{
  "dataset": "retinal OCT scans (Kermany 2017)",
  "num_classes": 4,
  "activation": "gelu",
  "mlp_ratio": 6,
  "qk_norm": false,
  "layer_scale_init": 0.1,
  "loss": "cross_entropy",
  "beta1": 0.9,
  "shampoo_beta": 0.999,
  "steps": 5000,
  "weight_decay": 0.05
}
Rows from block 5 of a small image classifier, named by matrix and row number. Rows with one number belong to one neuron. Each number is 128 + 32 x the weight over its row's rms, rounded and kept within 0 to 255. All counts start at 0. Numbers have three digits each.
After each neuron's rows are labels from the 100 images, of 14976, where the neuron reaches its highest value: "top examples" is what is common among them. Only what is clearly more common there than usual is listed. The data: retinal OCT scans (Kermany 2017).
# fc1: MLP up (model.blocks.5.mlp.fc1.weight, 768x128), inputs 0-127
# fc2: MLP down (model.blocks.5.mlp.fc2.weight, 128x768, transposed), outputs 0-127

fc1.575:106114073152161102159134108116106102135119102193078136143125161128161114179135122094143137104094139097073123131138120112147125166144179111175090096125133114134116134130157143133090122130154148173080131106000135154153153214139158145144119148122085147143084129103098114157194174083091067151100142106100148237080154107112131090075148160140147115122126101162130112107175088138167124128147
fc2.575:108090111197152136116148088179143091143112130107160116152133135133143131140147182120129076190145071217173112121133134080117111174167144140107119156110182126094109164119111121176116106119111072156137064097152139122161109166106108133068150126157162147087138164141099107033085111135183105069122108189092135078161131147085114101109087076166147133164151106170149115160101146125176100152120
top examples: finding: normal

fc1.762:124158130104165119097143115101031122185182070099112144123143129149122132175130129117163094098126151133155135141176137165176144142110118110118137129128146127042132119106181127161062091130132148139121119104157187100136146197202092180078135146124135093106169116089147104131160076159134160167096128105095156199137065122105183136122136129073133169113134104161144147101129167065113085137189
fc2.762:168113136144130137090119091198195161127127116131196080100123145117163146110143160130064105120106078097166128141158152161086159180102096095102133126118110077098096172085115148057138140162134124093025120169141108162117093185071159132114156093114128101149111105171147137105121127140188136131103107093170134121131089081138147115108171088159156146184170178134099084127092131151098167157084
top examples: finding: normal

fc1.576:146082126153089148162115149201158197140195119131078102103143097117064120084129131112167083103113154136219116128130083159129119114119176101162115105159148113156070061101134145089118088183132136135115139150143090106122156148143146152116152146138129066076112086208117108161179109121136135143161167080122097127125086154108150162145114099102159139147112181126046083135096126160105101088157
fc2.576:151104134101174106115136143092123111084087127133089064107147129160156131110131148181115154087136134128097138140141130162142196205081114096117206125129112115174138169144062088106176097156094085125126113142125128214187119123037157164135124141197088086135128099121145173079097146155135111159126104148123135118127149112084122146121123104113137039143177150163097100172113149115111176087141
top examples: finding: normal

fc1.31:103156177164117106114057149110084140100108107126143182110144172127108137193117132111100143131122098148143147149194111175122156141145148142097204155171111143145084142112125102092086095137094131072150146153131108195128105177119143124104161098089105190143091116107127122114126085096208118162130157144166149143055158134074087080149075135134051114169112098170140177101112151155086073125134
fc2.31:149186104042143178131150105136149178186154190101108097185131158127104099096098127141200115124140174130126181070092125093161056133155144085140083090133124121165133160169122130113171161164184151181097166123168142066187091124118079186111079113118116108101107136129152129168130176167089140159122091107092119120090116136133106101087110120107136152097153103125140085123112091141138149097093
top examples: finding: normal

fc1.491:154126080161116097110118149112066107124109074130094116166086097112149087152128149105148090081153108084142114124151131159151126142131143109119130156212167152099142168103192133181073105103145133113094098149123079103161169100146086137127135120147181170158137131162130099145117105139107089088128116084148125143085149183057092113152066184079175120141146090131115091213104088093199096092140
fc2.491:140126145120171134109133083153128162122164099129112124108090168116141087119103120110122154186095120125125144117167056113038104149136128165138100121117152142151178069121096174133132102121108096146136132160082152167173121197142136135143104029154138129122141124094095087128128186076164148126113176175125054134141094116090158192070118093177114142108146199135156203112102133160146092162123
top examples: finding: normal

fc1.468:119079130098105131145114153149150131138148041175129194185116142171071099148095115128089117111088096130164096128131134133061135094140182124196063092136101194100141149206142144131153150150170116126137151124141177181106167132050183144165113125170107122121127123174087124108121108127183082140116113123097135092133121137092131110118141094190082131134176173071096113120073111133127093141110
fc2.468:110148129083067052129132123124093083128150109126108147116170063098104125114160107087211136128132168142158160184129172117143109187112080103121186145167148153143156070120072132108118080103148172130124132158099098147168077092146116119077145097113168142108096059144162097135182113147142164165118162151130112129099061128132074095117130176090117202148114172130126172130151090136105103108168
top examples: finding: choroidal neovascularization

fc1.165:096145132121106100086114103135128067139126170153152178093125236111122146076147152186101155142207145085086137120101147089125124164141080115140118120139114134088145103106120154096104110076147160116046162172121097136074111148173095088092116116130109163131166163095083172146101115108104089114112150154098155229192177131128144139090110134148138132169113134164149138130127084163082114098119
fc2.165:135142129157102143104108145175162125078081077127094087161160121099118174133131140155165151165157123112117098120144147134059070126138167149108106170157129124200133103086156168067159127171168098144119101103080136129127130116068121146145168210076132136101166109171120187115170176148124111123164136138076108143070077102134125079187180150143128196106157055109110105103131097119106106157141
top examples: finding: normal

fc1.92:064120141096112050125148211086147149144129065101148158108098136182107121138111129159124128133117126127113131141139122114158167127158108089116131108182101112176171146099244159120140068113188138109138160089071124133137130120128148196104117107147063133125126130087154150132071103098088134181160111139174179083141078107183152119095119139119106095129099097126117177125091089115071159145129
fc2.92:142102112146174158153117147200100127175141130128162076094188123131143134157159108139118169136145117137088094126124137144072105102115106174150111159133146125146086124106138080068133142131161112136144140120101109097120130030163101122144085087074112166149167113122095145122119133108133159121164169191093132202099154124103123165089159111117135166141154205140097062017173147127142106081086
top examples: finding: diabetic macular edema

fc1.739:125116112092099095153146147192158042101151133108140156100119117113167181117092101068168119126074083115171142139081097132143128065085147129115154148159184104156138142120187147168055141102123174105152083136152174137131084121147133123093079140131129170163194152108106128106146084128117192077192171139162122151121085120164140197099113132088101112107116112106131128143183156180132127112173
fc2.739:173107151162097215109129121135095196153109145133175076132124118143167095134157189154170081110105087111119106158107117147139116081148127192162095143119148138040122086082189142102133166135109146185093133139124136171131105158103152066151126114090113161155105133107098156147136200096202111161140110174088152142134147110137108128149142096183160099150111096090119061168159125107141178112143
top examples: finding: diabetic macular edema

fc1.426:082160195051117112102082089137189120150090115103165102128139128125160133129141093176115131145119090079158134096159139065104186121133145174146102130108136129072126102134126099069081093126101182067125156166161126129125184143195177067142127077109166146084130135125153124151146105084170120105137116192130150212127101167080117165111153145133122149099165116139108068122125144121135094109179
fc2.426:178126144166111152220121095158128159106170075174117149146106123142146066128120098090129108158170137142159118134128131158097096142126153062095118138155138113137122076086170181155119081119110145147052043135147140186109115128077142111104127149148131188109171157141108094155098122162145075120120111049061152157097101130160089113091075096183160168123107119107154099088133123159110119157112
top examples: finding: normal

fc1.741:159107153121126142112117141131101085072160079172121089124125167126139130182171093138114106144150119113150134141120147080114124154147092080098130119156117150047138175130101129213104105130178172124093107102157129083114104152128148139120125094154145204078107140096117103131150154095156148180121150156066196112106131227142155070181149134076086186138078111142111099110133153108179120073128
fc2.741:114125139126177155135076104165146092119142183098122088099090152207173187151155116142109125153122099123145061080147161133087065126180146095080207178100065121115167145122153128178130119113172148089140112112149120116086175106157131063101123131121092135092145158164143180071081141131171110118111117100154142161098089163149110158113116076107102183143163079123124171179124143126161149134109
top examples: finding: normal

fc1.405:102146121154149023110107123124137130088102072032128112127117126099120121122193082121138104102112109154116094139209156101112124168164137139126136204193153101159147121130136113063122050157179091166105141109127145160146130185126134106157184119129126095156120149164148113103080114129145133099152083148098137118081130133131134086117110162151142189173089178081147081132109090133157120167095
fc2.405:131154137112113113141115115147115196163117174147118206138161140117066068102093138107109136144161155113110139117123167115128151147074085154105164081160117084172138150108090114116135112138098105129168155128165065145193163065148102168181108119092123123108066100136126132123126165118084102128088222169156058130122157070067147137153114094118152124100128163110144188143135160146076077090147
top examples: finding: drusen

fc1.269:121106204102112160133100137168000116110103058173132136133174162123108162116103138101183142102054144151096125157097091140137168147133108103131147161107116141155093106153101107085135111139185112123133149159143046106137152134133151177164149210089109147112136082130138188124153160078085150116087131146092133101123137166130174112129125166134138128164120109100098132116123075175123142110117
fc2.269:160150118127143113150142113067126160121143164133082095151059095126089100159106069145183108098160133164119181094130062159116175098110112179163150069110083114177159115111055130126122112102148101106184129188155163097124153097117139185111094092151095136117098125131139095139111089138095149172168161142159099113131173115106163178116099173079112182150145145134172209093135122118084123075113
top examples: finding: choroidal neovascularization

fc1.459:122154138151071141116166125097081119107085166187110128147088152097147131102152132083114147068152090146123080109115124131092127082177146162087128081109103117123146106100040173144133210142116122125047177170125089106183105068114129137135121157129126140168191100156139142122068069145141143174084119135148124134110128142095163182173124150108116129146170082132197075129144159124099150142090
fc2.459:139090111074120138158127091135096130144136120086114200133142112188117136119105097177118110113114165170141149100116149129157104140112117158126153221114125165102115134103153083177112146114120182137187100114073204138158129157131093068145144099185163096105145110149128070116214141107161137101166105161119050126162145120108119113059153155132198062146102135123104169114164147144092114087132
top examples: finding: diabetic macular edema

fc1.638:082142126165107196080117097129152117078104121120133060147146172122164102092147140165075153124159152105203144093127141159111149149186116167099078104171129097063178197161122136116128153116123154126078126160106159113123173116121144156106077104123165133108044133082107108115145102116172150160142115086145081145150121135136120092163131167101118150163089076202117129111121165143102130058072
fc2.638:130174145145116113186116153131154077061171073156092130099155082164177133127129081095102073166146101167141140148092170087143112126111106122138157155081130174148108094136122086167134194128140138121155198055146063070109162183117113129126167123103120140139138138147099160113185107058146161134124143094161192084098155123164153117159124158142082176108085088153136089141130112158116138170099
top examples: finding: normal

fc1.579:104110161110122080113129152159100074125141111172121151139177117118124123087112107108143113119159139155141155159164143195129133147172149104129151134125100160180126178155095134088058130129130125119146173129069140131140124115159138114083038114072101155139136120134125153118159114125090173136174075104161172090160128175077145156130088162049129220136080069178096140103123164158116162057086
fc2.579:198141165081126105150118110096163058107107098115102127204096076141121174144160109181131122131128142154129116124188127131130182145121095068098128090117091135082106146167098121140157090065152124162067167118156128126166182084083175205127146094101133109155083148164114136166101063153199150107128151097174163085124155102127143077145142150139146148143153131117114142122067145117120139073148
top examples: finding: normal

fc1.301:159149102165121136130088134146225167182100134178114147085130136132066114159129143091080120166188165129159092131130113099133105158120167120133162131118087138073134165099150163103119076132065172090122122118158117110152160106153070093102122121151142126188189087142186165137171123137118118102102144133084079137097096098078116167192113089171122042111093115118135107106186142084139121114139
fc2.301:112078128149125109181128170124114141203124190082097132105185181142143104107167130115060183145122117128147090107029137106105174104101123177116101136135120111108123150144143089124135154127140135148120161083093139114081071148101100124103132076110134112114101140093117128108144146115054184130137103197147170105157130088195147071168118143094145111156176077133089108136141152176051117132145
top examples: finding: normal

fc1.749:127130093101233091118123136106090164082085128169143112193099179085101148118071234130198109108184127141128147120145111137125156138151146125096097101129158092173111122082115097149103126089155126072102108172137084163095140113165082110130114138130094134128100151106094150145133112140117106179153123132136148215152110138117112114128200154094192094155132118188111110132130061126150129129148
fc2.749:112133130114084143076155144122205143097158109122092132059111120068134155071121098122121168178055124071117130126151082129094102162146172165163102128212107140147160090130134147106151151154136117164143106087085168131113130213082122114092121132106128135149134100149141102188104158102113120060116096135117092165121128103166160134078119110186118109084133163139106195072160130157096148183115
top examples: finding: normal

fc1.199:126116077210196107139155188162094128107081093131107149120121118108168102116112114105102121126089110122121161129171049151120147127151124192181170162122045155156156138131084130073137107160147145170192141114123092134140164115135164116108132115185119144122131073144206127122111124115078124112103076190172191122145131132050097115133089139134134155097160113158131100146107118106067103132093
fc2.199:102071107106158114129149172104112089191113176108126131104087123140091141112126144167062109096229148132148086107136138092157094175125140151142083128145100098147164066153151164220162096125116124134098135090179126150129084132134089144137103095089154097077136114102113149104158131137098149119128166081199087139139133154173157133127102118091151087115124224099156161075132155158140165158121
top examples: finding: diabetic macular edema

fc1.63:119106169166130203082138080204142195153076157167104117159160158090088143141141164050160131112136104152135127115120130105154132137128148085138125147176160146119158129148125126138166109149099093117092131118119113131084080147157152154113154214134105107093106091168086127138192118117157118148085144101146115135079117112083093126155067182127087059134087189141111108121105118193082087169151
fc2.63:098175160097122101108114139060158083144143163127111120147156142137118108114170137133120185071120133102126123124101201065168173090114098082095079103134100112122141159130127096163117145141117104156105151142164136113134094095094169100182131067127080080142110187091129113149102122162078113132134156125145184100126168153166204178136134127080153100130106122110138210169082182140134162046106
top examples: finding: normal

fc1.601:083119097065138123103173078121103114105109102152188112102108220121157111166139191130115174181152143137114113104072174159113135177141150107099092125151126139141085132148041193089066184150114138118141163145111144167163105134109057128102068140149093111125095078102119158117136140096128128140119180185103140138147086116130123056133118167132093141156075168153103151128103140084138106150141
fc2.601:086113100099069135087151142171220141165107137110098151169134152128120147136067121114171114118187134147171152182193159125135108099153144086157082125142136134193067120112135104128187145165173081145146115131140150148109114100180186112161155149071085149101141134102094140138144094151062138188105094076099144101126081126146130072080066141110129126113145148130113082168113104137131167093089
top examples: finding: normal

fc1.706:197138176126095158150121105151157120118106112127136136141165068183174108121105045139145165130163123173063122137119166067076125107148110134159133122070123080052091139129133132169118086123079100105071184160189106137132106170142129129101166099143135124154103127111108097109149131091143141148123088066073104153101095131148103162137130200191092157160099114148126136068133189123172127148132
fc2.706:140155144152133152089104169069050124177142128136146128116145114153124073126115199121194111090081170161175163123075138150148124138114132113110126214113155167083087126156088157072114158080096170100155169092121176142092082135110163110153110139146170108099125148173104111165122107135146135049079128153122184128141077154130126146187094105113146146076127112124155145089103135086082155113169
top examples: finding: drusen

fc1.171:097135136150115152154090066115118144109129140082033187092154097073146169071193112086133136141189166147090159128151125139155100130109161133116154120048143075125116142166163087106146116124108121150069162127106083087155095164171111097164106077138176148104155157164090119128135097116139150157125175158123084089141160135153152161164106122105161082114092146111159070144124203130181121106133
fc2.171:137173169102168121136114174154079073169066106117183115102115112102154066147099186130089161135094129130117164114115116110120150138144111160133147143138097118117165140188066101072090170097096158040128170135117112131162126178087093104147106179129122069097172110150159148112185139081144079163181109115103143129096126126102121164147156124165157076169156088121132136198163176081124125137114
top examples: finding: normal

fc1.641:109099135146072115129174098109130128181089137086115131136156091130130199170088213125113132171167171098098082131140153141115130117102148119134108103092104117064139101066207150161158063113163107147118135151190105113109140172189149179122158165134161122127114094115104109089151112141153111193090116084160084129172166111171161090099133149118120127127113090200138151165110144093139130057122
fc2.641:173114140149183150100143157099122095152149069120123146073140119094129076061144126050110164085088140138138121108149130181146097178177166154181146136098151145139205173139125115131161157144103135074131137185048105099124147113129093041127138138109143054144139105129107105092116150160077105130170137155115138131082126126145176205183174137113162096119111143102122110161106146126088109129138
top examples: finding: normal

fc1.189:094140138134158136110162074145151124084151085070120109149113149078142098164111157129082135086135133164188142118099124063169126119078143131154152157159163152165110182108086069142143161186109123082147100112098126136121119149062127113065138063168151144133131153153191068123138166078095175169132072154169113101129148184144094105137103144121080102170145139163119109144128156113165189106062
fc2.189:121118159118165170115113152095109144102101136163136190147154151136127122147125125178179068122144110108122100124079152085059109047147160146124105157153115075190127086122101114140125168108136170133135157106140098102099116118178125190172093126144116145128061146159099187194114097126128164057178091072162170107106131143125116124138091078107144178097148045129143155146147082118165113103174
top examples: finding: normal

fc1.135:128124161184125108147132091176131110137056085117172111133085094151126154136066141167191159196144088122087053143102169099044099151089147106113082114088110155124082193126176157126117129159098157152144190118088149145116175183126135136144107126119096142183118144161112092196115132146093118122145084115186114073116138078127121149169154130139180099095145131114138134111123072106143152114143
fc2.135:164154126152120099110112139143120113156143114143149190120200174060114149124154129115121068121143121113090138145158121117138201179138071071139153112153207120120110107088135134120158129169098118105164093138177090072113121136163105153110135076144159100065131048117220121078154097087081133075128175148125164129149140166083126135161104144123149160107079084159126174151145138146096143164107
top examples: finding: drusen

fc1.354:085129065093151209107103193139105130123126131161101114094152096155149129144129168175080172172111122106161143154115140114152149138114147127181152102099145141136128142095111168146145083135112086124118122145089133132090066168119099129094149172115126091109067127098116088140159094140103154130073093184136123137159147164174136192193090139187164090078095072156129163161023107126146127110151
fc2.354:154148138153117136086142103174196130149159163150090153080075159113144136104120074128142154110126108147113064149165118110091058088139173120067086137133136083208120119135172072161149144124131154118108126137169065120129138067154129122101121186165108142132146172117141199124124111127090115162175118087130097114102135119159081119106100135072161141160113119169071082127158092198188165159140
top examples: finding: diabetic macular edema

fc1.366:173154147070112187145168061132169108105120116161148133142075179147189134148106135179106174117154121110132084085126186098082085135111148184113141120149143120089115121110128119106099156186152178161163199170075149122083142143095105119083119088113170097091081126136138064144090133124065127152160119080111153197187109150090118156136111156124132125101092139118169150119117177162115160115169
fc2.366:139170147174103118085069118157217107114094128124085105109134144136107158142111089126118143128139092128121121198116122121077112149168128123091127142145167116127117127147168162146142113079114122141068074127174134181125131097144177151094150130102138218115163102182145191132137128082130141108144124163076143102076126085113068106149050184155146176102139050161108124196119109143157107112161
top examples: finding: normal

fc1.303:132153102123118140114153143158134123140122145123142113154185214090126146145111121127133100070123128135107095127118079072152147140121087118124145175151077119144162092081088122133087059133096166132135150123108182117142103097118170132078160095117153138160135156139121176090150082091069120134175121136168130134121142215100101072153186111175169175191112142154113034062136147160071136102123
fc2.303:088138114117118094113101121109061133109076132110148142127063135092128156087112122186112133126171116087073127136180180069088079089134132158097095084124152101111159136144183170138123181176113117148144161078079126121086149147121105103136156186122114149121169143158163038179134179123108119124128045136128102139144218087152140126090123161153159123136122090120133183124149102101125109186103
top examples: finding: drusen

fc1.232:130086117139155162140167144126107106136166075187177137099119147161157107169094120144136151123142173171153132180127088147066223130077107126185144176134132119112114157110097140083071046148152123172116152136090184148157127177140119152072123102164112144113100133143191171069176137122121085172139114103123067139098104091133165125092097109140148119142103153128106086131150069139082078109155
fc2.232:110107114156138116147099163195136065138080162123158063149119134137168110153120164108102127059143141111119150084117176109156110103174094090093156102087083102163165148065080144180119119103161098136139114062170110130109097124129094190183172098117166149078130109120135061137161134119125137138109155150140145050209151083136144157144150179117178106139164124131124115154137122070155167165106
top examples: finding: diabetic macular edema

fc1.42:114157134151164110100093209187078149136160127102090068207136192090112104182157187138174145050144095129191122121094102135110082133142104125150084139113165129108099154128148080106115184158122048154115132127124102095112134096101149161154164160143106119120153121142090101102131118135126132124180101124150090075075179166119053126150128127123161134141181154095090085142100117146144150107132
fc2.42:095125174145134109156098139082172104177104131120179200104105130139118115074169149166103112190150150133115088151151135092113141101161115149106161121168097124136167087110121165113123068175135143156133125101194108160130074131118165114152147038144140108113063100104114097103148238116100148118159119184172141155139081101094149145134147122131130045126108109101135162165139161131081081156149
top examples: finding: drusen